A small contrastive image-text model, trained from scratch.
Model: 64-pixel images, encoder patch size [4, 4].
Training: soap at rate 0.0017, 18800 steps.
Data: trained on photos with spoken descriptions (Open Images, Localized Narratives), 203450 training examples.
Rows from block 2 of the text encoder, named by matrix and row number. Rows with one number belong to one attention dimension. Each number is 500 + 50 x the weight over its row's rms, rounded and kept within 0 to 999. All counts start at 0. Numbers have three digits each. After the name is the row's rms in percent of the matrix's.
# v: attention query, key and value (stacked) (text_encoder.blocks.2.attn.qkv.weight, 768x256, the v third), inputs 128-255
# proj: attention output (text_encoder.blocks.2.attn.proj.weight, 256x256, transposed), outputs 128-255
v.80 090:491469411515483532531413476471483479482454513429473494431482475530531572516484471510438428468419428461492471448402465433490426469520466529351502552447504553493582500492575464396476533536405540504473427535444507533554484579502476507406398491540574577461485321465490551451547475472534522519540490541576518437498469540459504547484446454492490513495534437464585557551507435529644521478527
v.81 105:547575414456517553544507475570449502477506435561489467585513435469569569435560546591580472561492420517450511593426506552485572497395522461501520554455485504505467478549487522486464435512531498474484568543469535508443542462416489552451456450518538513503519542590590529461523566472525441425578557532544484474450369511460459449524494441465407511468535515556470513470425569461479650526497
v.82 095:471566486474450473549391588523537505495569472470482465449461472585524443507508403457471493548485435446476478499553514505525427509485540461507507526479473459479553479492460436524574525461455506533474450547486438513389532514451480435525454473515505453498468492451480478486526507525480556522554514522493443533479466430493427477415509594494536380433487522481605477500533425467449577461565
v.83 103:457470444606408463482466449552543496536546442531473472497527522537541542584401480533532509502531447423435519504506464517414460489519456580430481565512469552538461529429447579540526547515497504506500518416480476550396610477518616459534444493560559505507466443532481618603497494508509501495459562448472542472584576514434459526427487501502555510450502483555523561526464416584569446512485
v.84 096:355424464488453485452517456473554573517576481390376536441531478514418461540509526534478498490501446498452511452455461475458528525483535556552504478528512515509512480519484488463497587434520499503549428517486515468487600531512488502542537530557601564501439454535523475557519443494474498466497403535520499531425569481557376432481451497550404480405509519478459460501497569499447443442528
v.85 090:489442471435509522418487448462470500474549532548553482534521534481496480560517477523504490417561421556529464468515513487445605456374544567494483429521517527431510534414558466535559454544442436419549504543386408432558507569448504538563491483540601468490523468550523380465565496471598492457473504538464451445469471477464449531438431546531511502503520438466482515465507441484499549563516
v.86 105:451476552465484503464652527543529493514616569566475472539529555523568466433513502455555539499506523560485522540560491512451603574531610419457525488520543535413473547530515510504546535525546539505440526446517462512475465570480554444500449652420496584496562522549558444447520540434463495560463404491421511527501495445500554474466520470420566472461454502452473562414553544489457497531408
v.87 100:553493464559470491519515566385480561435458509530434531486450497559517419491509607546478440558562520511702552520427531502566495523409444567496562427537548582500491495548504536464463551505557588429523506468498412547533503436457569477566498422580585501456545509512515459494524516547445478441475487529536553475519461538509534456473567369503570470502491576502542468475490453539525473409505
v.88 116:550414503540556578519560586548538456501547585447497462475524503549569531458510510535452514504554471536523495444476423525505463521481481499544540484472467437437445476526511567582453545434542422500421473493468469353529492490466487579463554501475391412476586557461438474422448491504474465437497425500530493508466544503651462539396454502482494485541481509610596507496468547535583568555452
v.89 114:530396487477471458573543507430447451499440521481380395468442580538473501492401551544470420494440452447493467405451470507468532497480453442410525527494502520391441515507383457543497408637478537482449536543540614570566499406457458527597494502455520404551439502460483587428533436548475434474445492407586533551450512457511501513484451537517527477449453487465459546508529566514535560432553
v.90 099:556551410531478469416517464481573538617414418532599443564509489504522541527513421406571409490496503461499439511434434482445532526489545466466484567498495528516419530576567515544463502415497493486475506486539521521537541513600516535523443417474554523476546612508499540525601519468458458465535498546489565496578435549432505480442459472486510509487525449460512465568559615578463512487521
v.91 099:473531585509528483526504509461550429549456499450545483468450569492393504479475599551496495515485488514516498562494513524496550497533553521521516538425562450383410500596609501453657516491464500568474507501451501526477498565395502530498451523573601506543499549474518438519445527420547475491540481447491504424521492483574473536507364568451482370445379425471475502445509541508455515519486
v.92 098:533548431541411428512466517585477491460521465584471454544443506505590497490526493471381582458549538473580501479546507469489597484468438556531472546531465524529412513580432471579620492554504516560504422526476478498588509559505616460465470434468538532504514501503508462573522485406411486566415448470529439509513554496491514477541576433422502468510525554520441439550513521472501464479505
v.93 106:545431485543463563560550535450435563525443597434545504490491536460494428465498461499457435514498465502520397495561477631477421421513502575560420514523469544448565549472610428431411528467553517536501433514454536426446491524474529486544476500554602467439402541580487569560428465477478455483578566555518499507445564634509540503558620469519482418467562564507543514528436564466475527519506
v.94 108:474463465596577466404512416435423561547465444469450482547568590666534526542525513493534458490484472486532486441376536523485506481511509471510569510536519517521536525486504451510508545557494499532488515480516490594612452536498473502513512471524464485528582475537457541450487509389442446503599540478467464480447451427493434501539556585433547534549435575596499546471489492478558502509347
v.95 105:470455507460522448475373655487416458413588496465470455530527546526605533548495476474418516428528504505475467469493474489445605451538408437465511534566460496488536573442447500451498492501522507509536462513524584532480412511498519547434549473546501428566473487520555441508430471484531527446563508517506457447476458427534538513507469550454513550532426511490453464453511564472625530454502
v.96 089:504573475525459459600565460465526518435439500508489497533477409432548392465514513480535427585499572492561500458455526467408480535477492525579492474559458505511564534484565460447505504446583556506500461419504501495573457497495584446585491509613488519518521493529435447491436546503446506534455573438412478595569393466514521532462560540459405469568460476584401524509412540560479555410462
v.97 103:549459590449565407507545384557522501584493457561578514498546502426480520534429483494544527511483456468472541523373391508494458552482520481547480465529482530526535554489438569511446375453533455541426493398512457502471411355529474517570522459543482483501529519520567582520500489581504542491504537587467547504511491477501508505449487522449631450500530448502477542479467459440448523542466
v.98 096:503436457557575472489514508542430529481477529496578517421482508542435355469578469476471506535591562527514569534482541464532583485389616430533493494454502575506528517486545549468609519486477401443560470435571454483566489565555483529437467516553418551413546559555531496429579487470462510613460449566509431491563412461485489487507487499513581520481544508505610519481528485511475453565525
v.99 098:556466487463483513537479554498523459497444500491567460481485536468448469443473409593575430535525481505459377508567541477448427592604581507486382564414515494405437528465563461522532538548461544501481508574453485467449649635419468461495467502604493511511497468488550641502526457443531464435532503483454595540511489589531505515535588425515576516539494511436423501493454539548451446517474
v.100 086:414494539502462601554580491502513400503543540487494443470572463456459474558523508494470564379485434393481523534498497554548523456477482466642526511482496421443448492470502536496470430511543469517459498454484436486492408440381544431546479584365490521536541520586529527471515493530507409552520488392445526500504429532551561508489568537438393494535497517547525483522506562518536539550460
v.101 093:489468581556435471473522411494505440490477504518521538567581505492614518598527480497547555501455455508530539467553458436529520419518480441511442495419521550498473518561549467482473505500479418457561448572497458524617500560538499424367455534515488482575455502438493581481443480461573490493526476476579503492542421476475511543483579509567551441485598415575441574573502487462569518537521
v.102 087:425503500477499475564496465528615513554420518463453564532406472620427472380448479458479466473509557494502477526529477510478524477494509519437493515471418452511503422604519487389529453546479491606477495614490465452596498452491490578510550431326514455574515437438459506510539459453446480559448405457455546483455499572526445472506557545501412479507497566557462518590521558564550504578496
v.103 100:460507507430545573541406527480451439478502398562490523554483430440510496494473510466470558502493488517511533521519509408463475506451464481411545481556527467488542468534552456448448430453527498539510427445500434522418453558458448455441550551529496404557530474446533489471467575481550572429471463529446528466511544508536496521531479506629495601530503443458549578515491533488509532508523
v.104 100:444524451495463458481533621518557458492557550526456544552493463468515433460396612418555454548449495437579385579482438548509501499494496417494382467520521461398511519532578493507465534581496552543487487514504564517535448480440573512463545482570495490525495585550560489449476481452518504604460452464483494553434537480556459550524504437436420440471514559588494406476471539542579506506478
v.105 102:529591534513601653470484482474466436475466571511515499468531556564440587540475634530591476464485539561477477586548493476517545509540535514534577493485507573479504489553527477528445601497483493551470537397531456495549456432491478587537528416410422440572491481523536539462492489431490466535514384455459562548556466585500535500585509502543452528619503452435553518466495466515435428507526
v.106 093:455442558464482529576480514602520527538604513547421575498527573480442518530501474526526452467507461429432414437387473442476481438522587536490579417525541447481530444472611492577426566458447460517521458483439432414466549427484455528438533446514484528499532459536565560479490518467493552438588435549521487525466466443557473468441531571477466512529470494507515574542553539440500567453549
v.107 092:472462566498465568536506454491523517496570395380585436548450529511364462475494502596493467560514551500551520503577532568519450480471489495544458543454554564484511518509437506473532519536487459413525516538520558576544374538445507487434454526464545495491515409491423656521519412509456468415483464483484414502473556491473413498538486533437491513478475487490466559583456511523394524456545
v.108 086:429496514500497510495493561396486532500466440432515514491544483518455477584532579574448442462566516511517574495471497579471548458488432512469499454533538483382519573535576450565496515554466383461515472367385531475537427414510456518448573495492466439499491557421432465419508528493537557517525572567509516449451462429467489438493484511528439549502538590505480592555472571537475529554467
v.109 097:460493486490546516482459555575527477491532586510472544576528377548455431552465496529562468437606569577509541512504470515499431495453414508472494525491462534527492520526498538431475480426515435493545456476523426487503493465483498495532427465521477452494490487459520595564500573585489405591494535510544463517438496534464566412458416446456473490528551537488509416533521427499437604576514
v.110 087:463484550536495495560514510532563564457490422469454524579490475366401411457465458554527500477529493592548572505387570457551520543472549508428517479454496617475462467563480434501468546459484459596610594504513472538466522491540494480564441493517612539489478546497553475522508534567539549527447496495533524520453450557462505591620528482478558425450476480489572499460441522458468508522446
v.111 099:478515541461532516562522506513597435541483539426517443612527521458407418550501503503557456532510582453491481578469465562466461419466473517453555529550536506436511463557523608482542508567418434521511550478549487551601395471463489458542535428464504517461520494404554517467475564437581505526497546530554424413590444449561522566499465546522451516424556528462520501459498502531543542523485
v.112 108:473481462589525494447523519414555469507363478496512594456554502591381387510450640535603461482548538494445540566508554549518487595507572603461519565428521520461456470584532480500419558505529482545521456453543564492470541454479507566474537533443496442520544484469501503475503549447471434493545440464497552471575534522498509514454471594564471514498415522448512515489425606507447518478495
v.113 126:476467601487456493592419551420464403562528503534486439518551475491551622457443494524490493495508504428526415453441573442483459535486488479455496563528351479463461545469473458450505586586417498541438482515524565513444527501511459516465484545440492430500447448519435485465454453404546504422483456432605498667507545583531596549484500520473480469552450626566492542458464469479418507543520
v.114 099:420402416527453578638479532506423554511537579577462572500532479587551481543534485471467484504522516530482458466419450478433434456487557500440487447504573494445553567475489425415480537570517480497579453563471536520538502551474464541523536553559488508489520491518586486453470475380438516492590473552561465404494413526545533506601421494516452454456433511537577493509494424485530526510476
v.115 097:462410473458493386460453501460537440489602471546491541549623450478484486540487566464505445457505455562519526540420485461447446506508490426549560462399504522437485579483410540504498495418511457551514526411458517498500512487540403472569474504513485483519510546536425646405523578475473454405510484471510517510525477465464410424482439468502520499507506484558460469533529411491437510494530
v.116 102:591514575563534470525432548442498512488535483530529468500488545532607636469479552482441543503488499444454517495490533467395512494484493499482413499494546452494510545513512563556536567515550519492504543514436469643506617461492451489490528558473573514549516568451471427523464524525533544476569573550473447464528510439557571450524545421511464562412427470471486483500474535482607488438434
v.117 094:503473472558494397536512534401589564518494465490564502486508517552516469650610567491569446546495568538538470427474495413510537495415429469518476538458501457484458516438525493567508444505471463450526524516490439560418632440533513545405409477532537420544471548469547429590474483498589506602436550469517442526462442460546584516522514454493466477465507523445450443531590440488436513473539
v.118 095:469434497472409418454568584603416531502532571445467505501359484534437490389531581396524630508456506534516545576558557503484558465525499482543527483415528469531501471402491564443552562435606509496516431458482467537552546489432503501472490479582493393527576415483517531422428530605507564538545455476475489587486438452500481603477505499435478480466553477606566545509529504463544567514611
v.119 105:464430544454597440551459505600521574438492522556464489511496447512546503591560521531511535470461485547512520545570487535395521492507491451555503506503379406527538534545593432461547545459528496501500554509445432432570514458509437453519581476451472504479494495443420449505463542539499516465398533512623387560548561468476484420449463419530532497430560514502484464488469598441502440586467
v.120 103:473458493610422485604492533450471529494498440462448526466487424479461541499477495425414529437469451552518569494473457555575486460479481540607493558555430508552497483451475486493452504419556455513519510504445541612468461606569594467593524519551472584498413627468498475453436567481462513476487563547452504480486422472457541557497570500450438433383498559491430458538488522395559461460461
v.121 108:402417575493493449539489476503518504471404416485524528455569537488410421540468533540436397458543398467463474540425497509523491466511523497435520541531588507482476560428546531506544463539507550470491502561538579550452491538514545531507489476643345541504554437474495536425491467632550528456431509456458494480393548467468464516492497532488559508520505513464380511491542534527512478523454
v.122 099:568520560493484525597401478527480559566549443403398479519500476584476505452585494533417471539532493551556489489504497506577464523455549574479516602528504432531521419468489487502607543464508510612511441530584534521534533491498414543360514530526449549442562377527594489491471537541434500514401428590437444475376582471464430459479539434467478523614509530567475481572510453485444433533530
v.123 100:487482513532521465441384499554519530532400485499593523504480500496546541494424514464490400461496487529466462544549489367506486547533518551532368560437477512542515473526515464513435449435503470493539536541470527395408570618465531494438481485519468545566496492525532523580534542526494467460568434582430466585520458455510568475436452405585443492565539490452541419543553531448473522452514
v.124 099:489500462465551551463496528513512460480570509560681509451461475462564496579583626435492511453433444404451432444535493433459549468538474536594522575453564426458459454580497478521486406485436432598449465519443552510563527480441516544480500526451473469455449555617594475593462465544573421535524467479536489441497571498530542466506507529524465568406579542485505528540494579554504507446515
v.125 097:480421480486444540563533439469438570508491516503564562518498512451517465504507490633565550565535451501542483509587524575499567472529499576455435531489520553472468537480431509535536572449559529613476486480546553502490546480533554427566436558588525425499611456591492542450553603512488445455506546474517523504515540610532509584479511458507534529553525519608487470449505488548431450536519
v.126 095:473562498483527508535511558527517537514398613505499501447444463496469587549528484526505498503535550543557484459586498530507483537599543523582500512528625523493519448535504536599494476458500503496474473412430579508561426419490430478518478620547400451517538577586552435540554581520509536565464495414511475505417509505560501497523512601546512475510478466594443509376549526488554458470535
v.127 088:386476383533514497466425462423575525462532501397526479505472515508542550528557566538533478506474502458482526431497405432473453500505473549518464533474506517523521427571545501510480577472472381446469481462528518418523501497568548529497498541495502523558568475486492514478584474578516536578472526562553501461538503573477481562415436586496533483581457404476510442494581524543528472478458
v.128 093:531509542510500596515554482534462601517538519485521446548461526408472545514483396561506560483495490495546500512454431453445571451479496527499546428526375510469507385443570511423530489531553508468545518449468382436570542572598511420511507433534568441522481532440494590478512430509483512465509526513509469469526562529528496455603545493441531512452524438435458541544441430510467538462422
v.129 089:464449487522509533540536560613571514484658463518557537492587476401481518497501457479434507458513478452444519590537493404486577482380368479486522480488637487484508477414489505466550498450456478571568436535518506499452580495509476514409507570552499526478503472478540566507535568493598438471537470517395466522458417463450435574520366581495459624498576526486509474583527454416535481505422
v.130 107:517527509509478456465457629463554625562490465426517439522453541508478525553480383452524466448464505440442402491496433434472527498528464572472370419525471513474561465521560468546569526527450514498438473613554444381482519494537536514472528487415523560542551456527470475484547525518442438496494504495506518443485520520498506476455471486554464488537544458470570446536556603495505510491551
v.131 119:537485396549499580543508543489487499413520556421445402483561431554537464421530403507515540556557534566526544513473484517560469569404470566472419509515466441599537509504475501478459463573466507523512583542489505489454559513461478516530429344484481534444468514508460506558451495418479430577564583504505555505582474510549521466602578375508502400468504471541502389495511382533522514512416
proj.80 094:573546565488420453444572645569468493509453475460450431536477486530493438535465451456479522421558530528409465448519584464452536489494545547474421392538478543548439553524479483577533457440560466575409503513536497428544603443553490498561631398446474540440457550504485584416531472448431531490548535438527448576534476473534497516524521478456470462539420517551483536596587491422470490474500
proj.81 107:540515547476526495528545627488480536499527558500525510535509465502499504488510444450499470357514550488497579406568571492514398463544474460526577491487473459483577476498481408444508585528476606511509528523516575453467403581557422451535525526539485513430490466522480508525529483524498508614459516533386478450522570530428563571536492514602501429517486522569425512538496534507564458438437
proj.82 100:478394573432542579553573483452582485482609418515485367545520542514488540481570476519488542518531611533487357551541470465485490476544523468476507531464492533403526491461460542455403525473532416511463444485582483452548495474507553504468550505471524478515538501500449509551490577534523517539423527419482607495474497417505504516594464504477421467500495443460382486503441569478502568587433
proj.83 096:450484530496559498490410513489481456409559540518524455398483550493488484500542522472579575531417485574548437527518516470474570464552475505598469547482457415455464453559482547441498537482573431446538495410463483430543536447445561486460592449467485525558464472586526432528450500571484493487559488541527477449510462433497456500508501562540427541542493596481531472486553468406457552550511
proj.84 098:423559448412524461483478402542504545423516480606469489583431507427584454480482482510399471503580483371439518570483538544477484541556597485475480437488522464501583473552562458586494552545418454489479536487531422450565438475552596501570504659501489465536543490417494520528440534432474491530561563420420356514594471572460557465458611552457493496513519518491474475459611544523473620551444
proj.85 099:506587517445473509563572582442491510465499497391530460582517475445455459531431517488548450466527516449498549577554449560527505502549443444446437436486449482465502490548421450510516556420568520547516497473586518531500485511553475503479560511513489628539480510491506460459580508491423497468538609385558389564532453504473469484486540507436413441491503521522493417565489467498447631439439
proj.86 104:576418574533515469525403444495506499497468537508539590477532455587393469537585570583542553531468430463531556544502476567480589530446510526552545505442443489521430498460487547527432508491494466445542463556454477554478495543506488429576463466469509381500407439492540517578489441461579526440523392548439647457452534475594450539430457488537525535459502507559532463557448491537532423519421
proj.87 105:440486489387547465467589560562459486444546507444529474502492451547520434474502487543599571393471517407498515589618491480467543438547485421520432520517500416445465454475483401520484459514432472537513512516504464427467437528524440436495463586403410525492525502479549548523510451475569549540509425478492523525467541475464474535431463510620513462457527455484420503462462469523534451429451
proj.88 107:633544507469448386475491403418538488538473403464443463504450402508490596518443469602459534546438461496507484515529467505495549585426542477492494534543514482563488512464472617402462405509446495530504448534525466495446503470480484451480422428471477507509485590508553532468447494468530542434512523568513532509447553480469518481468482520485424446610529490513489479448459468498521543516514
proj.89 111:486567468712559489482501459560503506544503512538535527410530582469510553514523453435428491533594542496461503494445442485497512449537550487533497442470521521553422486495522454528432541428509526551492567522538494490491502565478419473480411514575454532563536527550529466425521468471540545619422475474476431488485504423500508502551455481584517451463626555413425508533503431462451449471521
proj.90 103:523386526492482535468446600529539469446479479539457471551504565546448346505558577470521540466438508534477441470529510483534437509543524437505604392426517495447519454434434502461540531477429517477506485466439485531510425514455527475588552584491549461441533413460479483437503476456530488550553518536378510469573506481553422483567506499605565468410430490584539464505441359512528403592520
proj.91 100:488434513522467507586514492491521515430495480586499456596557495520456502537521474541559477452473524480590485508549496617543495500532521427525504436467584595529621496509452630494504517436500541447529497479523531511485494505553521503525488493529543499562414474485522445521537523501477569510469524485468406557496484479578568498484505507523473508486595562535501527532487554558460524576416
proj.92 102:487524502563547454511494419545522542491482461510496549490555565521465502448513431479510563533536511484488507583518391531470454514457522431479523444572460405463444454414577453520423482552528450446568552496601497517489443529504485458456451541502460470527562486465500530514450488456587534558547493536516511535510540446467451544458477544506480444534523437504523504455545460444574500534469
proj.93 104:491478456364429446502424501527463498511561503500497427499563512520498488458508513546508506499557448480484504538509487482500446438584498451393413523514496448392559504454496506508555482552453496565471602493603428423552494473510497500507432525497481486531576508406516565467501453390520426459570491490464536552449508398517429503488591441478505493541495485489440507420509476443533417534535
proj.94 107:477512482494414399543440460572463416456484538518467554534542461466499566524553550549561447531567492448565528616541493457452563562556512408511472468441532495501498466533565470551513499465523466545513568432531502570417588428522564480464519443509432443635486505408500433488487499470443424393519512586608504537555549515479571506453376475531468503480517566407474464451548483551485614513577
proj.95 106:590504520452496442559576479492601503526481409558385531499487540535392490566508542501578416461498510535537419514544518458584490511575528512476492458518472483503568504575452509625534477453549428547470497494523578512559550493513514561456469525523520488532500582487536566545564496480447473500468475513499554552593432530475521549482505438454359444463500467598476437540448518584453570516374
proj.96 092:480560469553497391458467532549569514573471476484585482519602575474493582508505518509484480455407416477518600466427525600526505538464546462498548535510534533462446520525449502579584501457527519552487515523471516499450507488468512549369547526517494552501434395536543602526413507486530447492517400517526475491516536559549488416448530478499523489477535537525549459439524480482481421573445
proj.97 102:436492468548553529453453466513583526458528535485519612455457441458526531423467457540564498435499538548449563524416517450420499531516525496507464544442497462423474532464521511531456460537420506521586507562494464481477499494458473510483482552434453455493519424428406543529584502487459538548542548448487457446472590535437569398498489535471505547496465505512468452473542534561433658454481
proj.98 097:455552429547440591467439544501610438469512409450405447643543490560512539485457514530504532510519480469596517542556540493459470519488528467505473514526504457532578548447443496556454487514477510558511448437478522467441572466515441500449559551486576585523467474500423524570467541511412366502482456467476510430495459435508415452523549479517575462551432543584520494529528496403542541589415
proj.99 099:479472477462505513503538522513497494572554522459583468596566487463464559518482539416475481397485472430486512609477578484573443591465486458418527527522493495568404458477459446548452474569508404537487591500483463552460452467547546500527485493427438500529528492528501397400447497506503522502452613434470543475429528366552485527467448568524560418438462417462596485486599385424581513464397
proj.100 095:474526631468559535502535398442608570442557544485573519458463512504601420425516487533543501568517540612495500513513478521428505438603535533420480465490492614537449505521439455454521534488556520513604534501477490509520459584539555555570485447453436449536524518447479472531495519450523617506538454574507558473455517443476433560586510443507495469457482509384491445459493423461530576377540
proj.101 098:518494559408603513589462510554563567520470532459521554390458500549490501411556547556500518578556634581383445471460482486416420470533492521498505482497524440520499509581546509543498499483449572487482480490434627544504504528492586455543522436443458591419524503489506489464570431560583580504533452589473478445492445518461563517492443550457518492501515567482500493443505551582473544438529
proj.102 092:612547453472468566475509564462368511477475405498481479494487539583521500512451423535444512552527454526533388469484411425503473453504458459508563471576527553539508530416590596588507534557493525363562469442495477568548548541498481492624495483563470429494492501527415458524564551483502618500534544515629496526521477484546467541527512411535589471489512458544531550506429554527493537433518
proj.103 100:504458479404496419504513452590479545570539542475494555403451485446529479537530502521409461516534543631484495514488452460561406395519511419452387548529437456553419501440514458495510554456430570451452540546568444590569480565516493464460433584521509451529526547480432510521581505464514565541449557497558509502559509513452504511541425447481367498490513520484498396451542456589447614520479
proj.104 099:391556604433400533540506437461661568499496438539495488441509534522524575427535512552467481544554485493397487534470535491506496495498468543537632458522408491537587481529518477485510417420595423568561554430530429522510496516594523496515506487452444539474510469488468486558446528409517488516453525594405548415489426519452526466505519537541606533469534522430479516540561409445489481523505
proj.105 096:445456525459340435601536486495502539486469480551551576455537600506600494458488496503412457495622503471452441521553481443428427456462465509475491486485518538546442427515475397450403539530544545443478579498511562473531533522576478418584484520431520446515555467501484379497577492433440535503467518658453428523444487527461508556552472487545539471405480483486473491488619558533484567475498
proj.106 095:459444441514530475462482563492455467428524504473499506533514462506468419546584536535442458632492530491503502532569479500444493479494481451483452551446465373407473483467493449378432492403408586484515498529561454542468500526511437508616548471420511425515519538519400458525583456483499501548431529430494456472476516532527450532526537534479456509416464471513430518512455565531465562501474
proj.107 095:510553466538385498460495550503441461521501413582482501491592523472461486617468561513418485473482457396567452593519511581495471464406556515443464396459476421527499495385505495536489511444423495489410475448488462485435571550561467456512533572518564427547432488567538503571470639455420433521435531505433530521457508580449475495432527491506486546437572452591526544524488501486539568530471
proj.108 091:478424496496559501465549406510535552482422494556488429526549534499498595409517416441449489450593448492502615431502476506646461474487462538482466600475457526576421593464434407438526566464439512486497538573542514474509492571587529454401476506500608556430466449438510476476483555451503509433520510492436536502486519562406510463517486500510438539506501487443518465424550466545507444488510
proj.109 101:514525591520441517577586462518441547467486504484426553399431565475531422489469546522481477498546529504566452427628466486514579449509543478545475447503536603420581509498542463555507522590470550419459475550611515471477478544483443536494454516534515449469571600490496545566540498488498484470601513489579541445544489503475504519523558449553533565472397522464456501529488464481414465498513
proj.110 094:539500490524503421492489508558463436512441503539437552431526484533490527532604557482424515468482500491459462479525448525450479476442458414589452381439524481400490436488476466453531527458428561507338552546461480532476511454505512471437582520482502483519496561588534538490613481468575381479453488542473478518545500536498526514428525476504490563387557523518455483467537538540523443487571
proj.111 103:499450464552516497555461438489512542361535472487432520488480515510635534426396444557402408377513510553518525516505448491532506564531521540493461567493515495563415593423445412568523611448428543477523489540486571490484589489495455420455488542554565485511540410485490515569582485486471484510502462418496462532491529582415496383518534496458465569508440491530436461441573434569427533548519
proj.112 104:499573507494495476492571482533519506436363543395446458555494492469396557499504507464556362485442540519494505477525517571507467433555445344532444477545505411511517567442507576520475461377489482447497521567483441482556489471561504468520488512498497582479415512508519493428489490581629495594431574470563454484519452503430478533488507465417459489515483481499522549510553520485484452547520
proj.113 104:422574438499606407476528536574570537515479537526488512417490550539537437526531513561450469440492491583542462490538485490572443425438568421510421488500471610451473552524464654550536474453577445581449442433497534481513538526517607497459581510571464534439492498471588539491413478564555550552546547477484505423483510523477528453505548375548449558487444453471537453569469579485588385503473
proj.114 104:494575543547530468392479509486463558611528566509423459511466566596568425507479551509460512522399505490583491447446489509548641502452533507493541518452558457494435521532392569508565441521545515587477496455446525426528571472541548467470556588501469432532550484575454455477542553479525480569497522541448555518485645426488442505525555476423422487523478446585523453481509414480511544420537
proj.115 097:567551567537429469468428448507505562454511509544407457587530480524468462484543459473538484520533448504581477581540558510486489531588461483492465467483521514579447485404517500532468416450551622484391515517516393467543559526525545501544516488480425570543473453480589377445502482484485507546524478432581583519484426522515497579504379536485432474511547471462512553436483561594574464491480
proj.116 104:539530564527549499526493591495466506569467578515527494547545470529478502523482474483589520501489513515490434438558564485523495556498530473532524624492491632543463508433467499521469556434475518465475456463497564469421407426518468553488432511512478410471582526510554530470487511425503497509468495441497411570474458484419491538489360477537594488554534528532557462523545595575507493485393
proj.117 096:497467454494576445470541485481449470555484541495533499467447552483561532515505465553529557477457522472521333549486500481450418538585432396462466554454511485484478442490467451412581583548478546562525437396462448455503528494527519510451607547466499526532542467486598420464465466512552493579459489512477471531537516451433446489432494475500555628481567528547464484470467510443520548518498
proj.118 097:481554424504496531486459475539577489485392517463490538548511477516498508530499457539452471489514484499452447478401462460519514579455537510470476469527342457473458542538497592555493471567483563596468506507468547414484489446475473499501561414508603615394525491548515472481522526508510513455545581492533584439509547522542519445512453577548525472507461505471508571477465517520525358430563
proj.119 103:518481543477394501537444527465558468562466504423476514523449443557531552404497489460571474433431601540572468410557522557568517589474424605513556455492473627514504444487568470454511482514470516402594425523548593581426472526581504523532399379489484509581539559506521516526495486394480500526502418431424505526424514509509464487511515558493590474524464539460555471500503527477506521437478
proj.120 100:540559595460509492486561470506493464479444545537509527462592480533575500536529472510501459499509518517596534410526470502428544551425496557436556562481507586549433566406497525545446529492474417540556516417476624446534482440487431503491474496562521403481483496532549521555481500457514500534554400567482433486424514451475518575492602540583535564515489535461559545460521538531560498527443
proj.121 101:511535470526484470500543483441497500568625561459473477503450563501552559595515472516460575536495435560532568434476465482489554573490517553571459614427518478479463465588413417521528499599525484532491550472485513464494475486496469496570477549436532389522497433484430569546504533445421420450431469543512436567502577500522438517500578458486447523547508595514527472546502448407457580450488
proj.122 098:504624504531512474462451499468447509422442524464589632459428473548496508453494546517520515472442616469453542480428506518429576475446492551509512493503549486394581581503478477503466484461479458459468483568442504497436522436521497501481469491409525466519492494562443483460495466491535574459516584497500456459489558494539556424430524506425583526388413504528497523573500412555539520500445
proj.123 100:432506420512549529537572434622449464574484471489389469531518477412466422510511478559476489524513410481490596523455444541456477475475484532460515480562525515464553461474501563491446533502446479561493608492558555471485423435412531478549555543539553480422489451420497454503437583499489520535466551523515459465452579608496471459428560452591471567553452520530458547473439526464499455533561
proj.124 102:500605551526576421497553530576495498534509544523486412548502560495619527513450398556470448455536470526523434495568517474533442486473514473487507541516430502465474491483504562544531500460526528550539517402526407397530471524565575545559535491625482514457501538397547448569451578475551467421549543565521538451557516483467530516469461414581450504546556573525465418486536480439564459487463
proj.125 100:564470517505402505560513467537611466453573493469509489578641440462392480454543415512540483535605445424492574581541514431410457482552537513577471535531495521537473396475526437524509465504461552452489540555492411549579484512500503499466493427500458655561457523501561449482560543503493570448541494447517500508510442453521486520431521497563509433520512497515450573417489457458486521477540
proj.126 097:459531504542516519437489544607546517421478528493458419526518417479455528531477526452491441495517573496452519525474491435578474359517527490466404517504440455475468517490477492505477528498481545545422482503520410452474430544468528502486519516509483519514461493449495491485435425489605475480494547497582584353578474604487521595482436443445519560462466444540436515448509565532494468547497
proj.127 092:487437575500398599428532535472423506525615523509437534534489490470482470502461478472473517408395594528456480482554502447485496528645445437470493556556549489555436464458528457519531487565464539470540415521515440517482509472559389525512414547532529453516524566561509477497570470487483408549496460464455402514504528467376548529545483448464499563330512477518512522451449519532416533496482
proj.128 094:491427503474508610574519485611516471581467454531461617481537544453490544494498535531404444540516594438471552447523504522476529520495453596495523520524430397455412526415454535456463530561457493492477497496520499608539450426509441431513506482428497418490547493596473505469516428456474503579477481509561509588545455555508546545423513461438488479401487456489442566576577568502486562539486
proj.129 092:477563529489449485573526510461484436507482527529511451533558494487440466474437532492624596581490494557420443495456490474486403528584512549435480453551477520439480403464494461541496545377512476515450471488506472467525513551462478539506545473519555453496510472498497478443473476523452547504479484489564472640515512504524420517457591487504491368570430389550526526570496507510620464576516
proj.130 092:468465489533453544509502538463492414492492499498537445544455518501580462525428503568510531544475493513580462501392491493519554514579549607572546508534533476536572546563532732432401463429491556421470387519487509523549577570498485495554520479503479470445482480531516489490577410495567572515436503541535460589571500424468478531479466472422482530460423566525508509547405489514551567520474
proj.131 093:554549509518619518501475481513500513463487514521475473506480439554474555493476374430578471404544429472490518562485484522552453499449474422483473513510512505514435527511495415539602618493502497576561558446475533392523446459530605498340525491542534477561479539413460509524458572560505459470551486448436488403463513487452513458542599531562479507520490469465517486425517490450526451441590